{"dataset": "short read English sentences (LibriTTS-R)", "vocab_size": 5132, "text_encoder_width": 128, "init": "lecun_normal", "optimizer": "soap", "beta2": 0.95, "max_precond_dim": 1024, "one_sided": true, "lr_schedule": "linear", "weight_decay": 0.3}
Rows from block 12 of the audio encoder, named by matrix and row number. Rows with one number belong to one channel. Each number is 500 + 50 x the weight over its row's rms, rounded and kept within 0 to 999. All counts start at 0. Numbers have three digits each. After the name is the row's rms in percent of the matrix's.
# convs1: first pointwise conv (encoder.blocks.12.convs.1.weight, 640x432x1), inputs 216-269
# convs3: second pointwise conv (encoder.blocks.12.convs.3.weight, 640x640x1, transposed), outputs 236-294
convs1.283 089:524629570478503492526565512526501485570470542516523528478549462483479497517538606524501493503498622514571527436584506529473448439440451506572515452543456531526469
convs3.283 086:547557424472469546501464482531607555587484513492441472610490465558609499453549433536501523530571526507478480438554546430520481495552469510467432516585507493456469425456529500530
convs1.284 102:413450507494513521532438540601563511425549465383523550481558523522581419486457518465473475524475595464531518457499551438492520515505506445452546514545560514534512
convs3.284 109:566435502466496439486464436494477571530601536610453498479534541541519496527560530473520520566499469511487494511482449547455492442577492551499476463491495592564482483482457467410
convs1.285 103:491557459523571477525500499516542503448473453563528600501402433543521429518494509410477506520515529468510513478532497618445486490509520525554480483505493520515393
convs3.285 102:536517500508442446570437493509542521541554582533511476519538513486562515559494496506483447463442510415499505530520563485540555471441509571456393485526471408593470429493459525508
convs1.286 101:424554506460531504491647461562451471547504516510469487553358474473558576451494485604493461541523522522494454446404529542510485427536517536448503510495560520435511
convs3.286 102:509489479492422493506513509537527511505433557442519509485524587496552432526509455474457529520503605483516530526527448489522514503592474443481498529480540503538539454539470448467
convs1.287 101:547465494560533519481582465451489571480603485492543491504504466490518573446477546443462523438517558422536392557473517476475556446528530504481496435456586476492440
convs3.287 094:603547448509517518456441519483503459456502614539511540427534581504542575575486433621499508448463423472508574499453504507447517447525467598485479527453497501488487562515461550467
convs1.288 099:544587525527492381534570507461503448554531581480471484508453554513490513491496501430493466458546609476605504526496531488415443462485508503496513409510572508465432
convs3.288 113:490504478498494576507520492573480509499429462495485466602559546407532442484543402519438427578481485490434514464412507511535447462478610525554456554532500500537437545506493540526
convs1.289 098:478453536476533444451523464466415486543408502521479496496499600454495576442475408413498525463506571542519528538434459465471533426429514560562517502396495534497493
convs3.289 106:510568485466509479494525582497537564418477466508571457551479444523441491505595451476421463517532458564498427542557510426389475489505494551536538481515543341533539454492483488503
convs1.290 103:471508526455487480493487522580508519461478479452605477553459437512440545411517455603412541463489511480477519555395516577532464509373413502372465498463490517513477
convs3.290 098:475438545565493453506515465488458543543464513471622507469426489469521485487475486381528516567434479509517468551522434530500548425491467472561550374457454512548535579511521466385
convs1.291 099:496446462462558518570519557522468494516495439450551443514469492484499565465610611436480450504427578569514503571504509523520499501528498477521559516496579481575591
convs3.291 098:485510482516493500407482546560523453527680488515494457522516455506477453532475490542484461492453660569500546511516431515530531555514446468508481504492485526503557436560503495474
convs1.292 099:579489459457502484537473483615544552474508457575541501454439471454424594523537556581452590465559570454495490580461467448501460506514557532524446416474537440529422
convs3.292 097:488527539497392477435510540548576581512538538461502428449444545460481441490490497540497509561501497430501468576445532478483551545514435571373513482533502507500503561547414511497
convs1.293 101:465497497501454477473519505501538507454543516487453652486495478452509437497497471520486480443495474557477468464570522471497515523488502531432464541518484431455481
convs3.293 097:518497550472563553516512506484462510606509543479495542498482522508477449574426574560530514533558382499442560483427514524504425419479481449473469545465554477429484513537496623423
convs1.294 097:477555473612534496448545477489436478453493553485519477518513481435548531366462502617484545504507422467462518497519559585475592523427536526511507519529498506529461
convs3.294 099:580499544548534484420404483550422524516468490515528540460450612518478586460585480542488547415533550394501480520489503533505552422542463583529431508492478579565552496475466532546
convs1.295 095:560444525560538400493554539553468468547554421450410519513534502508453561430460526577467466478488540386479461512490540507380587460498558386456407469525477454498424
convs3.295 098:498491497436484492615505562517488486434495487483501472438395522439502576515507408436462486490505497510481493429560474557447459429560576474545493574446532484526493488413482516491
convs1.296 097:415548453524434495519508450479547578571467502437486438433571486518483491495507415482449502589511560559484420602476509418490493502557494505454475511501612537474403
convs3.296 112:477375551521511505407388512527497450455535575515533492463412535463542572547478458541582491488483482499529536513469458547502496523556446448408486527510474534534562556406508444536
convs1.297 103:507431538483585534589563489600480467547495513568499466524430519512457521517657482488519529505506508519592465512523537519606539476491495586526459531504472489471490
convs3.297 105:573454524489477441479519465413511470424520453553472477534443491476527500529442555480452455552516505376484478490474460504449532522420555502441544521516530480471502539482438520563
convs1.298 100:447477465488546490452491498585541443408489472515510471511575523463471460428500509597484499476489547489534513482494489584532511469503566492468460579505485462572519
convs3.298 097:509456487497481509518507468497474549482533456465535448412497456520508502508471442477499585471446552538531494460618415562516472461581539509607479399459520430497464583436463489499
convs1.299 100:560443491434476458563553532585471405523541352474498569583464482496501442483443534439492529511502515462529521542435490483556469563479491526561468562537470507453468
convs3.299 107:541432500597445480450492522506551574386520527495537488532552520622461576461533423640464443409442563526537564482442484476488552479440497494536510454499471564523555518583486486420
convs1.300 095:484507496527444546533528560520517531530562533506584489484493432528587420475502547502540574470473504449409444515475399584500438429563423598487455555491525381551459
convs3.300 099:486455501524428540555496543526476495492479505545558476567511499503558587521515475457565416500607383539457410468566481472505507445592504468461500482516518526523493499565467494579
convs1.301 102:480555463529573386455500487428505539505406483480486488483443494498485556504474501508522542452512536532518523472377428488445525506523421582583543534575535440593386
convs3.301 101:517519481501398503429478478494489530546444573514479458501485543553545430468447526544483398476503563564476520424486507556570526455479471444521498582490488499574519489480637564424
convs1.302 103:345537473426530512456478450609439488469449540531532472516472520587503507519523549580497464448522538457515598502428568519521432538543427465508462544468649492476528
convs3.302 108:523448476508498453566520552432556480487438543442466508472498590418466483518504513420380532442543451452486511493527530576547436551488505587552552534495490534515525585556586508498
convs1.303 098:483473515413490472498509585519518449560484585443459643485400550427485483480531614448442529530457477582477429567476544542469497509529514476500432474491468606504492
convs3.303 095:464505583482578538568497432473479586436440464507494598492563513522535546494443561518484462560482541504510489488573407525508512581452474452431566463542507463539474532472515468573
convs1.304 099:587450571561530508473536483527500441502502456475463520489404515485489633488681497549559540528523495530465458529513539565458529501544513468527484506496452486483471
convs3.304 095:464512462503430470490444536531470562529460458447548474494511502555546512503512391475430528497499479473508538534569485546459551506492531493633413453526481494470487552547531531501
convs1.305 100:519456550466547508447458399594461533417478515514476585537464551564565434268608524717502498544442504407512458540535516612490561550510528527514444473362476473571476
convs3.305 099:510541549471485478444515498492451455444635459520529441430603464520453503414524534503512430519540661498513517450461403498509521417555423499549567411498510546477550488493432506483
convs1.306 106:456550562503530483484509483474437538564474506501451541564443502517503383498486556521431541509455497523473447554452523556467465509479529515480502438507572500479530
convs3.306 099:540499468459460549556493445496458522561415557520452404456504469530524463383541451498544466574535448536446544504438497534597478542512506452419514547550515602431587536470383526539
convs1.307 101:522511533495499521553506444576542476632520528552517540465481470576522507460517574559489523380550596498567520560480515443460458390539537626472487387633561449465470
convs3.307 097:572558417523402567533354503505520462497407434517425473496436504479434472454503504523526561516521440521475512469533544493470538513501514519468498435483509440479416441434481519475
convs1.308 103:563425469554551454596428455415443488474525402597421474496500455534467519487492507413505425511438520496454499560421513484433468482507492453487423485474499502519468
convs3.308 099:496540455542555475533557542593492609513500493489584456470496519405447430456498491533493473477459453456516502452453473516485470455489548595468535562474521475498498428469470485518
convs1.309 100:600458510492468465503520496555481490556540570537459500525434509507522559461552469577471511522481476481492479477513522494480469591484607467473505455496445543478522
convs3.309 092:544564476511504494551446479484539493460467538534481572475545492466525563406518462519473587583496522511517485500486595482399480566529491390488502518583444586579455512596607446446
convs1.310 103:526344491470502501414508465584417475481530471438493481414534458499458423515566528394578525465475524496430527552448467502465525374487548459546552522427510529481502
convs3.310 110:470444424518554471566508422454454515484537600469347573479553537453493479505386520466466495555512448442470496498546391600506472546468454383446478575499499609404520500579528502515
convs1.311 106:458443524505469517504575531470512411460502578491477843536449504480511485486540532417491557540458486584438453481573434568478431460536487501548474519461432502517487
convs3.311 101:433527473523429494402472500500465440530539475472574456460467453449446498428428478510523473479482487534495429439433647439527483411542587437573539486554490491488581482512409542429
convs1.312 099:518496557525485513481522589478515493474491497431441586462428473508485513452534562478549484504566515494518661554532435507475523542483519540381426444505477486584420
convs3.312 093:519488500460608474500495444498542520453522506548591593509481555496460456445481484530585516509533524514444503567482449527535471536533441427474494583476531511539527507505501585563
convs1.313 105:543496536439528480504530549546491532491548527504547403459531511459535478337517524634455473408565651478520373536459503492508466507525508435509469487493575476498476
convs3.313 107:568515518499486550564455480420454525430541491478423427462541486494533550384580482414506520406487483423511497479570470520507465394444542496560496490478495546433517464508497495413
convs1.314 096:495508570454447474540432494422510454482408520493485523457385453505514532520511481463569430568544493494553553541470539471494475491552466537469346537500484561494459
convs3.314 109:516540577513482475463502537485550532527508445521448471445493567538514444497578446470476488504498529523437405499476483514505392391477490539590591500503545474514465528508400503434
convs1.315 098:492497571520486529508496379555596520580504514464527565517450550552459445497576554615483495545500567504500484490480567504498479504478540544503469442442530536467520
convs3.315 091:480496568573468459508431483568497615502514472521540502422451420468546509459427477505456516547492481540536447603439490483436531511526531538548544481584494519506457492525445483431
convs1.316 097:443490435519426523489609520520489593453477543552564499477440489473505457447538536525516551434594561492388425585520409487476462394560454543510459475543457406462504
convs3.316 087:522567495478448392492462514475475388485490522474541491361404539529606523460518506428512472497430462512562518481535428519489460531499451517519485493511443483558578584447504446541
convs1.317 100:471429544479571438538522529507514452554428475563448458568485511441525578571455559411522515539478535556567458495502438500527524544500496434483474463520453428530526
convs3.317 098:471522515530465491489501546564502585523462449499550547436452519530545457409643467521409482479507478515525483485485534499576571444484515493478583470435456513474470452473493490505
convs1.318 099:356448541496472523550497460527565517472612556545526458447534510557508441521489510511538501428526515492486598496559553459425524498455542379525535456548485476497425
convs3.318 106:535502459499366554525556466480517523568471464547430539436615535478529570528554553465586476524508510472473554505522387521495518518563508532482499552559502483489586506477447536557
convs1.319 097:484557558504545499470543423569481544553509505461580445544472516547503472464532476601416473370566563470499446584492537515461462474474444520439461460494498544537502
convs3.319 091:491529462488461488550568477483507557475497498564517543456429554500539566548457503396551465497462460516525502487455514553537493572479509542552520536451503481486478452547527488520
convs1.320 097:521559593456528519480520480576496463537454521365503669457516509473536548510468492531481581455551492526494496453506512502538471476549571440497485462474415515507494
convs3.320 098:590509491572479474507544461467504601517570472533443467474497532448494506520513495474483461467529464560469511438447485434435429486420614424535585427519463513517534550500488486389
convs1.321 096:362490532510428485521450474468460512491511486428469501521516475435517453553495506629493502546463491453462509510539475557579523438466566428541473549551380515467488
convs3.321 116:488581486502564571467487451464503595435554456508559568483487460490602534417522500519500474484463462505498521551543583496440528484549447485526492461525491477584556503492581512468
convs1.322 105:471516532422480485470505459597520523556561482561464485511521488416477528450613519561530446429555542451580469511494461528481542447563525471520440458518482494482624
convs3.322 112:472508461532475456508534482518508378458469429466460512494437440461536466517480441517571407460525525576542474484479473468470570536492496472482490676550459445585541507509424515502
convs1.323 105:719456462562601601416566471506535442522485494532499406501464531509408468497550410494589549561505530603460458477453501528480384543533524504523455538342452527574515
convs3.323 103:554509575513455529483579480476466445525556549503468503505524555458480396545577477451545484534550434478514507513539398594510485532550584578486496596521519508521462497461511518514
convs1.324 102:462507578459472480468530517562438505526526532487520542493528499467457523573465588516491503528444527517480553528468626508494473494474502575530511507495547496481474
convs3.324 103:502484593476489450439482387535427511528647558473539488494451486634478481552455504412520493483443545509508475491574481473488545540529477439500470460465502553507535475534432441471
convs1.325 103:530447522474493468504408432475445500408466475502466526484564426438535406486505523500480456547403539553519468481539514513482530614603488548401569507530425437490560
convs3.325 091:652499530564493496462485470407576523512562480618488525508602441466486486537570503515481414475485537463536490483423529465458534452454601590509487448527486544511464439516487475477
convs1.326 104:496598521422546488469563472513496558476470392520511496476451505525533617500490524527475531539501431489465482522463463556580464497508505354490466512584468478483558
convs3.326 109:472487407518388441562456463473501511569522491511540451416485482476538532508505535485494561491463425525540457465471569480430523533597569452463485522449488548461476458470499488509
convs1.327 101:577492434508521497457569478460426535500534445483543507480431473478480527582476523512590466474484462476479470425573579417409468439393476495532509522558396479580535
convs3.327 109:433415517481512518539504531536516435417554532526549447532414513540477432465516542416551441448456502500524512545556425474421537482591497557488481452522503493454498461391435483512
convs1.328 101:491549515440463426474535454515526485532477533502523473507515486498450466318478523548468507490494573492530440535415440551510509499446503521459490549512462487516550
convs3.328 102:569588512526531514505494532479429541490668486504629462450495495531450491565506521471530540406456527533523474510499417494389450401500486467629505444393521540517541501543403477419
convs1.329 097:483426555579570504447479497542474495558439433580392488503513450424460560596528568443470517486477570478459501533459535350568480560526537493509477457545449548501536
convs3.329 103:488412517515538445479572468541519482473540445554603469584512462592560546561511489424453473549494534556473519527549572547494512444481553455466486484526486579550603510543497478480
convs1.330 104:542421455496543472538506533504438441527487469462455503520428517474489497427476495439499530471517574536493497525464443435464582467449466533587480492393521582459494
convs3.330 106:396465480455494489490541535592542409512486466524525441602413554472538481447584473371493519479523457565517522447563511490514493481590527625531485496501500407580513507520532465465
convs1.331 109:548562544484519457512633458543504610515530525414463419468445403518669478532546562492521486492461537494560465511536584512557520460461491476485517515506597528537514
convs3.331 102:492505489498495446458428523491488388485404536465503466537486520535516442439438476481699498508527441591476535509563558514581529483567467411472548483414500540469522521467488502481
convs1.332 107:584441485389505498570652468524428501562531429509507447491449477492472567458500455532518521521496503547520536551582489560524455500509522531520503519457430527500527
convs3.332 104:488489539457457451473546466484548499514411494433470523541504485549458480525450492476464444605522464362502504538547483552613491549489475491489546544545500377459535546535562528520
convs1.333 101:441497433489512584565498439507472468471452315479449376593442493458496452538432493555475538501511484574545397510484570526472448422408449471521487510566518464489427
convs3.333 108:551548505481497440559492485535468508529557561520495537494487456472554562521513443552518562538478461571500482540482432573397529557434481396448552522423538502434452549533530511523
convs1.334 099:460601577426497481436514478488536473483521491478517575382504490466490487559463630595487460589473589471546520496569588559540507478485478572515493443518502485458425
convs3.334 081:380581497502547529439535647602493448635480403541529472510420511515475464501600431525444483511486512430492499452387489392451480472532512509530487485480487417589516589517510478475
convs1.335 099:499588418556487516518473528460474432491496513537513501534502512503459501513493498456578497521464494548483426431450546523471480559565481445534516498541585497490527
convs3.335 099:477488469568428500524496509524543582465431515488516507548499503567462484490566508518454513526499492433547490475574485463557468491529463520504442537500476513455502422568492544552
convs1.336 099:584511419498487476521505542529526509520544583531521545454507472444525516424447480503464514506531510507503500461435497507567585601496470457410459502474398465531513
convs3.336 106:491472488458490498505564495610497522530471508583536512462546523476478479550541494582591533523541459559498516462438589561504555532547478538406519481523534517495504631507578550513
convs1.337 100:528441513513546555493502478576460514456478466552562384473484425464566450441407564512542538459510579487479473510450512472489451537438458538499453504593455453550514
convs3.337 101:533555506423625528548528513495434342550488483539496615543497479498485546504471499428526500554545414566450516526512555560506452477544515564407551575522514484597488562496533511562
convs1.338 099:577480431514499521556537568452462501527481581482451451532547442506541554518538581528505533434471437511553468505504410559556429543454500440499474557570500481516541
convs3.338 106:528460533488565467469412538492458445408408563438462477549541525405509455478578488416529491450531467586508499576581415523551398529508493523513530540442499483564463569493481482507
convs1.339 098:436474418525492608480559532460479480450507504464485628480535532490542510443597563495497532503518550506481513677583503542475502509506587474497447453563456560458388
convs3.339 088:475471387533456474478556548451501464512516445470495371516421446502424407564452459422476572497514492568492431507462568431448558384456580503519541418589504531447545479531514465381
convs1.340 100:452451543554501545526552465506466492571461418502512525518467536452525548501535545506539554553527557496506422478487525481514593515460554535463483531507481531533491
convs3.340 092:544523573527540490515439534487538532409580445476443475474456462504533458485479502484527560497503488510451458498478452454507417507462492590467539528578528514427516523476418547499
convs1.341 102:498520580554550476468506511466555430558471556476478540501452556509443567484453482467516556502558523488482497525467521486465467507451487539593476617534560452548439
convs3.341 103:511515464550475509611580471503459478596463542483486486520484581434449465475478478458521511528526531510454492534602486518492511511512504456450483508483540512505531503457538528509
convs1.342 106:468475416460522494463537599463493485500514529521457485513598488468488453457289477593451522475501549560455515479472533458455476548448544507474515513501501504437522
convs3.342 106:535565526550471488501536568513525534502637431531535462440368491455453562534556464505577559485511540577485483530550379477461545563552488579525525515566481533538570438492388520465
convs1.343 104:430512473562580473510592566507510506491485492500465442514533532547322488554481441505539520398560558528479493557419488545505419477516624411501470450460504584530462
convs3.343 105:521468549453450457465443508468467462496558508563552470504480495508477634502585505563600573429499556573453466441530457501540444518551469626582533485501487522574453594484480496532
convs1.344 100:605491480581428433431493540493467450497489474491519461497466465468461512539578500633480526446494486461532518479606604356438446463490540479515475465565439516519420
convs3.344 108:473502481490588496504512455527481460524465497462478496506520539463483606591545527551457440509488487390525516358525540536589550586430484350515511497507497373574572535560468530545
convs1.345 096:566578386534551455491642556550477537487468555477404541538582575497515611486412428550476537495538526435542458481608558568544518545471504487476471500440468457526459
convs3.345 099:459509500511449495482524552480524466528521576461417499527437533473473418502469548520537499483490505495505481456487439543478506493500522492448402527474544433512638514411478525482
convs1.346 097:518538490450524440540483473462474528553550377528454480542518537480515478475467474499486455562499514434535508403521483524498430478541491528447472504523434540437534
convs3.346 116:663529506487470474456421520428524487449375576479455380483516528443478531416653520493432393499564501492498462492462497546520513548509482509544515498494490397573495570461493499498
convs1.347 101:382407548442602519505535464495525512522520549517494422564491558516500499520549518594468532467578551437531477488530538546476521435404470523457471575521694492471598
convs3.347 094:487486499543549512473551425501462535506467479474471422467561500432513576520525458525523491507507452505483543475531430502476533435508475522665509529449467500489470435490531532348
convs1.348 101:561558555447559477528457544456457470467488551582462572377563554412500539461510485425488526462417488519623477424515548486521485481439511482552549539499444480431572
convs3.348 096:457513537441595514550503507488443436586437435417545540407480496480555489532528510465464501482523430546441509427500496497521483472565562485588533524464514455614536560493538515477
convs1.349 101:426512513494518464418411531527564399425501531503525510474475507506538500493473530406557491463477533497489557477494547615443456507449471567499498508430413500523413
convs3.349 102:564552525527512512481481469365530590496495517576421595514549494497549506383384494452461499557545520502490490515506553520417490608379491407421561480463480610513455469516533498490
convs1.350 104:406459597610518517532526394546490417465449461468446440504414472519497518459517460446492538502533599524560420452553504490462617494464532591464436529486466473489393
convs3.350 105:575511492525383449485557598561540433512490495413581477492467528465390527583422500557553449517504475612490502478489518492512494556490533621544480515468497464450538413491485486552
convs1.351 101:485498495485514476594497501472543454544477507582439581515505509364521474467475377423507499490504480568468462558427433495521478525465502469492487499475442498537420
convs3.351 102:584503455468534589506479484535585539455516496461501527504421550479464573431529499503457610447477520477546450486473426604517406607463459508513456416512492515553501431545469403529
convs1.352 103:464577450424464487472491480605501501432514511423466533482421497400485441512541524496468566511533425567458464577527499447555522623556547578478450439411417533481523
convs3.352 096:585506378503561428489502508421464427402509581468511500501429532481541513484458519503487510447516521497424522488419647537427517522455524516539456619440513520488457455563482548375
convs1.353 094:528496501516525460488535511510523542451508534526528498418556432496466526550419583491548523473601618459514529484444496524499553513455473512454440395509486467545481
convs3.353 090:472483547495552436529532431476477466520475626465508484469517547523416594498509461434448457503474518500445522472492582606521501467434547473575483510494528551466483487474490521494
convs1.354 101:530470521501490411466538449494507509405441504503426489574493540484489519386533411584547468506474487454521499509512490506475515481451552457574527595524506414472477
convs3.354 106:478461449597434441431436501445457484486564442537488511486534394498526411481584562517557404483488578540481582555467508499471547426481495515516511587610526553525534467556414607410
convs1.355 097:498455468464585566450488465421446580498529371450439489488483427487508438488495496468472478537481601486430484494483468522465494541529528517565563507603454480557469
convs3.355 103:471478530514528500523549605504508501485514391449603470519450485515500497451501481474504461551496476484476457445452495461577443545522428472516626491530512625606493572505507497443
convs1.356 102:460452601518564469528506527468417548556501462499471513581428515419496474449533474500555554539478473523585472557502548474551506470536492570596494470492500482475489
convs3.356 105:423578499520512457478487537564499487499496482484557370518453489541501457471384525473447485568448410606528546548425451493569520453509510468492444485500525543437587534575430449485
convs1.357 097:462470501486536524560542534648442564480481522503513503551449501505493513446552503539480545497462515538507476474482473536626439515464526465502464485541522487450483
convs3.357 099:479527561488550557506501559475560415570559437525498525579453474444499569472489539555480486483533435544464515467398572574490420582478477542434517541516544472534465481522536525543
convs1.358 100:504479583495413515512487523573557547541428535611451566434506577438422502503572501438533504493501584456496566500465478467564530462499499462538499514603437382490477
convs3.358 087:496565446468624453482485509521517434527554480503521511597401430465552449483477576597473477514517406539544524513397521476517432504486466488479497538461510524465521528496525543477
convs1.359 100:222580464471509498497585558497483511510489593576455504604527485500495391460481585414508566603586545509556502571510482518508548530533504463538508538493586543449444
convs3.359 101:477475537504500483516453474470541410464466486536590507537477497518450466509481562442529618526496496494522443529504469472528431508422468398481517536554496461433493497557540472515
convs1.360 103:621503599584517529460475430469609537584551447520508493486495515477520461419585604521399534525501564494495472489569474483495472510372513540483388455403481519457560
convs3.360 109:549590498441545518505545492451510511511581559496486491536541477453628444517498513462487446580470557483542533449514529528478514495502536470483571554597485497502490525498540515485
convs1.361 093:412505642537567536510522438533413366477444484540459512420603484432525447471452455478496480517430527533512411450504607498488516526523538511451523498534468448528495
convs3.361 100:474493486436538497601445484413387462521568426474497467454500456515489551494551496484532432463537514569432521513508470518482481516513470516428542580519511492505577540478533483418
convs1.362 104:599488515488570459502406552566500479436424559498436447473394416519500495456474476410525490547569487535471502477445508500412507458427501452504440495420489470458476
convs3.362 112:543608541494468552561501456437449502497486476473347518545546539456556529480492505546510473587486538620552463447441528482564542460471461485524561533538507507502500518548441526572
convs1.363 103:475381426478474510487404517553499530437482512467437494604475472507424534517574544422507571541469493533463478471603481576511496567497470422495535527519487464511560
convs3.363 097:473506419580480452436471463465582537491520521393545544500463510527523481425474544406538524492491526564520529340451492552479437582485509462517528513427513539599433548555487468426
convs1.364 097:590464478532471454479512548573570455420524500446477446461508468552473524582521576456531460526390573569434417422598456497503413597444573489412451540505543477463513
convs3.364 098:505533598508510469553468432563546521589567552444460490623533430557458479570544435413596556540480526494509476481530492454517519498442528538493561405500510514462577397510461475502
convs1.365 098:537512532471569491453542492515516529471625534547477449486547452471517453531494534573440518430577537509455485552516473433464578461515464512459449467518481414588485
convs3.365 092:532555400570570509537405417478452443445570441558482504427507572454526490518524541540514564431495548547434427463508415507440440445540465512655482473459510467448498401429462549513
convs1.366 106:505562466468495477459505458470527579446498530506503558532435403526562522499556485523493500495514551474514501541417494543536481494538544441460394497500512518409543
convs3.366 108:495477437499465514528448431524481483410467512490522404602423494540497515538462499477568510555494523495497456347457483510503494506496545486449471537412523454503498440524626499484
convs1.367 102:402479477450468478536393453521473545490538515518416493554508623531490427495482499507503504567449565481416485419565542472510487495495536472503470584493427531432529
convs3.367 110:464498485473621492456481444472457561481572465540586525535461566455434544480425540495433479512482517530469474429509474432538496490646502486557521526491489507486522434444545521568
convs1.368 098:515486474479543493536520517629561467497599511463525547499456508491514497508520584556509504530511612417532513576449536467468528482529494582448494416551501565515443
convs3.368 094:547557378520363564497499509517438504523439447522464508472533482526586469491479483548519483473504524474505488476458419520519508521539482569469565500542492487546533545509499507485
convs1.369 099:389532513566506488402449566522472428515490532536528472468500459386485463472511541423538521473490423527538532517442565568477500481568523494473524507489466555422445
convs3.369 094:485513486544537527546511462534479570454369453504534425352536506486433522526546498494509503548496390512465472482507554491512453460531551591573519439506527440586488610540489510479
convs1.370 100:559597511529497489453445400542454509421477505435459546437444521456545504390457516575536402435474532507534439537537508433485458486432556546472538512486527521486506
convs3.370 097:517453534515491470440461525433517478443557512563492477538565519527549507513513544424485414462554473573488530512530457483410484475492480485487510481521538541483531464524530529575
convs1.371 096:519434521561456512547557496599471441526499471428443458486457598490499554530529635475522499591485533542537479480453603532512543503509519562524536534540463467471470
convs3.371 103:488571493546431445484520553545498510495488463401530491479513544555561491518548390460413534497489549495523509506568417594449602492528549495574425457488464435469482535446518442490
convs1.372 102:535587539544571464495551435519526538445458516416457535564466567486510519334550443608510485534521473393501478572471518572480493541451589514459449548545471458560511
convs3.372 089:498612524462485564495542461494472550566519545533466515488403527534482545578511517454529574509498409475505516496572499547493525596434534498480487584464518492456483542454485529563
convs1.373 095:542429596536500464522474465538465463506513484595453481440414517545445502501464465438499510442541502382545510430476461440482458569513576458429579481445545603455477
convs3.373 077:493531587619409488471395502443513502446482489387493465489436480505488507465474468549517553481416446533595466519545449532499524531482506426437546427520422462544532506618471452432
convs1.374 102:475488496511544486455571563555546534447514466479592431463558524509373544398478465476483530434572548516504557553451495554508442496409481517405454488503505484529456
convs3.374 099:495517429472477471555566498506521572532471406523378428528512418534487518512466492550516425557504511468474460485489550447506599555530501530467475507542506410480600522452490514534
convs1.375 103:520511537484489536466538482409438459477559544496508565443512519519462482612532519479488487488541547448459501573490516549500497460617580532510480411529593600466490
convs3.375 108:518536521485490488458435490463500462520519472562466497535552505550552455484491447475609454445504625646544511502456545482452569457421532417542446538587508554492380440449491432485
convs1.376 092:547415527521552559465548492473474484485627465495520424437387532482530441384525547565478523517502594462549476501445497450502516383530611501555511476509556493460457
convs3.376 092:588562472499523503450484468435501381485477534459470480450560605565538542558569478517504405398490490432496521430468381529502440476475466529558515526449506439460499486552496518538
convs1.377 096:530485503553424521479462468533532433500514540520602567438580472471486516534461574493495547511466416540523514531477541500535527494521508518551508475524493495484453
convs3.377 097:489570501472460466422509396563467515577637456533514431493423542527533472519437525494555539552488561521500468476509509459451435515553425467469458579519501523479530442491493477475
convs1.378 098:600469534428491458504480505464546514522497502514478503428626522488502558498414522456514448502431521515547586517522549596506533489453514540542530513511514475509468
convs3.378 095:438496557474487448503472491515456523580437506428522469485451487488491521420485442477475499515530429566489495527520576559572504685561496534473467561418487490546532498555448496549
convs1.379 104:371454523489560560529530493593497474617478534571536429545441479469446538475633454556490478554529526522481435518481545449577517479509503532490426500452596472490505
convs3.379 106:566592529475542482503623435435580488428556451505526503506486480388503474554506489512529437605514495449460473560457462552437456526438539489446554488529552450435476524523506523576
convs1.380 092:511640649497507438452523446497500454484523493499576518455463485500453542574462513520537481526574584455495540472393540520531498542556422449496521464506472531406407
convs3.380 084:558491545522604500487464544507451539407556492548507474521584584515339526543568520539493559488523499495502506506446501401543473410416521526546563375465508527503498540500433448490
convs1.381 100:500605521488489435485384527458404474452521467564438524445518510404472493433437397485485444455518534517566529391484549502517443489372535498522559536442434540529522
convs3.381 110:495460560497454567491490469489533525454487487462501541603451503502501462490530481470494426535480518468525450516539492521485513497526528535477495491523531542459444503518491544492
convs1.382 099:566482536563491399524457517540467473485546458503455509519436501472516501467454545520508466531490478530476466541540550575474479611482529549564520525497459494494512
convs3.382 101:488591529649479595503467438531541476430534527542459513466487515397462408507514477537560459459466511521461436512595502395522470415468471493456559548541512456459421503635458480534
convs1.383 096:517565463498587505482456453466461443482445462588516505482431454447523456515431418466464501497526549445500450482507434448384445559552520501487524468575483515490473
convs3.383 102:444486500496551518513536594469508542516378446526537497524537549466498553468421517435413513467566547442471537476480446599425434442435516419511586526485508659332474457512577502486
convs1.384 103:450554637450469548476554421474565520624428480484467594568525503520476499464568524555479469478534508470543460482469453525452443421409475567531467489511560487436536
convs3.384 103:464519410461507486499567490513531481435470481447480388561504493478474497505534553512507544445511512459454472518569475464558585444491555465611519531474548481478455509456444533474
convs1.385 099:508407426518476455509449498490505496414462542515478529440541440558514517467532516427443468509467512541454439569495540499503520473493478456566484583477569505518507
convs3.385 102:526533483476532504486543491492533518470481504458469521410396477511466403570446479555517533523525494448465416486488475436462504437366542565540541446510504464438479498491474463531
convs1.386 101:505627570465607459511588443530391415459541481364558523475458541541479462498415517547482525455507491491517590515511471492519546464461486462436506509534445482543444
convs3.386 107:359468484505519508453537497502483473505461492456400455443504481507529479458509531524530484524488516434471536352560578442613547525486505598507437479517500545552483539474457504511
convs1.387 105:578556504563472482504597383477519513552528519449493482502504549475608524477639574498537455522520504510445465504536520664497543514536470506454394553548464491529440
convs3.387 109:516496533444412475605505512476501471511535479415518446536413432504542516440450492529496519459492510630512466522486514524547583504507525578495546461501477513510504531537490496507
convs1.388 101:530532494433449544409479441555514516535504570528450486552493502484493509512512474582446538529523490584507498520464511559578465491462476526503433510558529489520515
convs3.388 110:500441631447509494579458527430550530498488446542552491486551506518432493503447495484539487494479498547530477368455471547432535552460538502503479500564533474480604410532523442491
convs1.389 105:437472520436480466443481536452499569535541522538514534452467451396510423506456500440522501558492583516546542531527543438428498470482547471494557508483553477428453
convs3.389 102:456468462511551530501585535518549418537349531463533546488535572544489532534626442425447484476441506584450562427538505576504460483517505594605474507514504452668505508515562534468
convs1.390 102:362360546473461540502445418490433539528563579459421588519497542460497465538528510530504510569560481555477473578492438565565532490486557509578473460538495565533469
convs3.390 111:468578588544504512460507391485477517517565620531485583489568650452570506511385523479510493426516480514497505525521467499525401568568535556403519473509466385528528601454480461522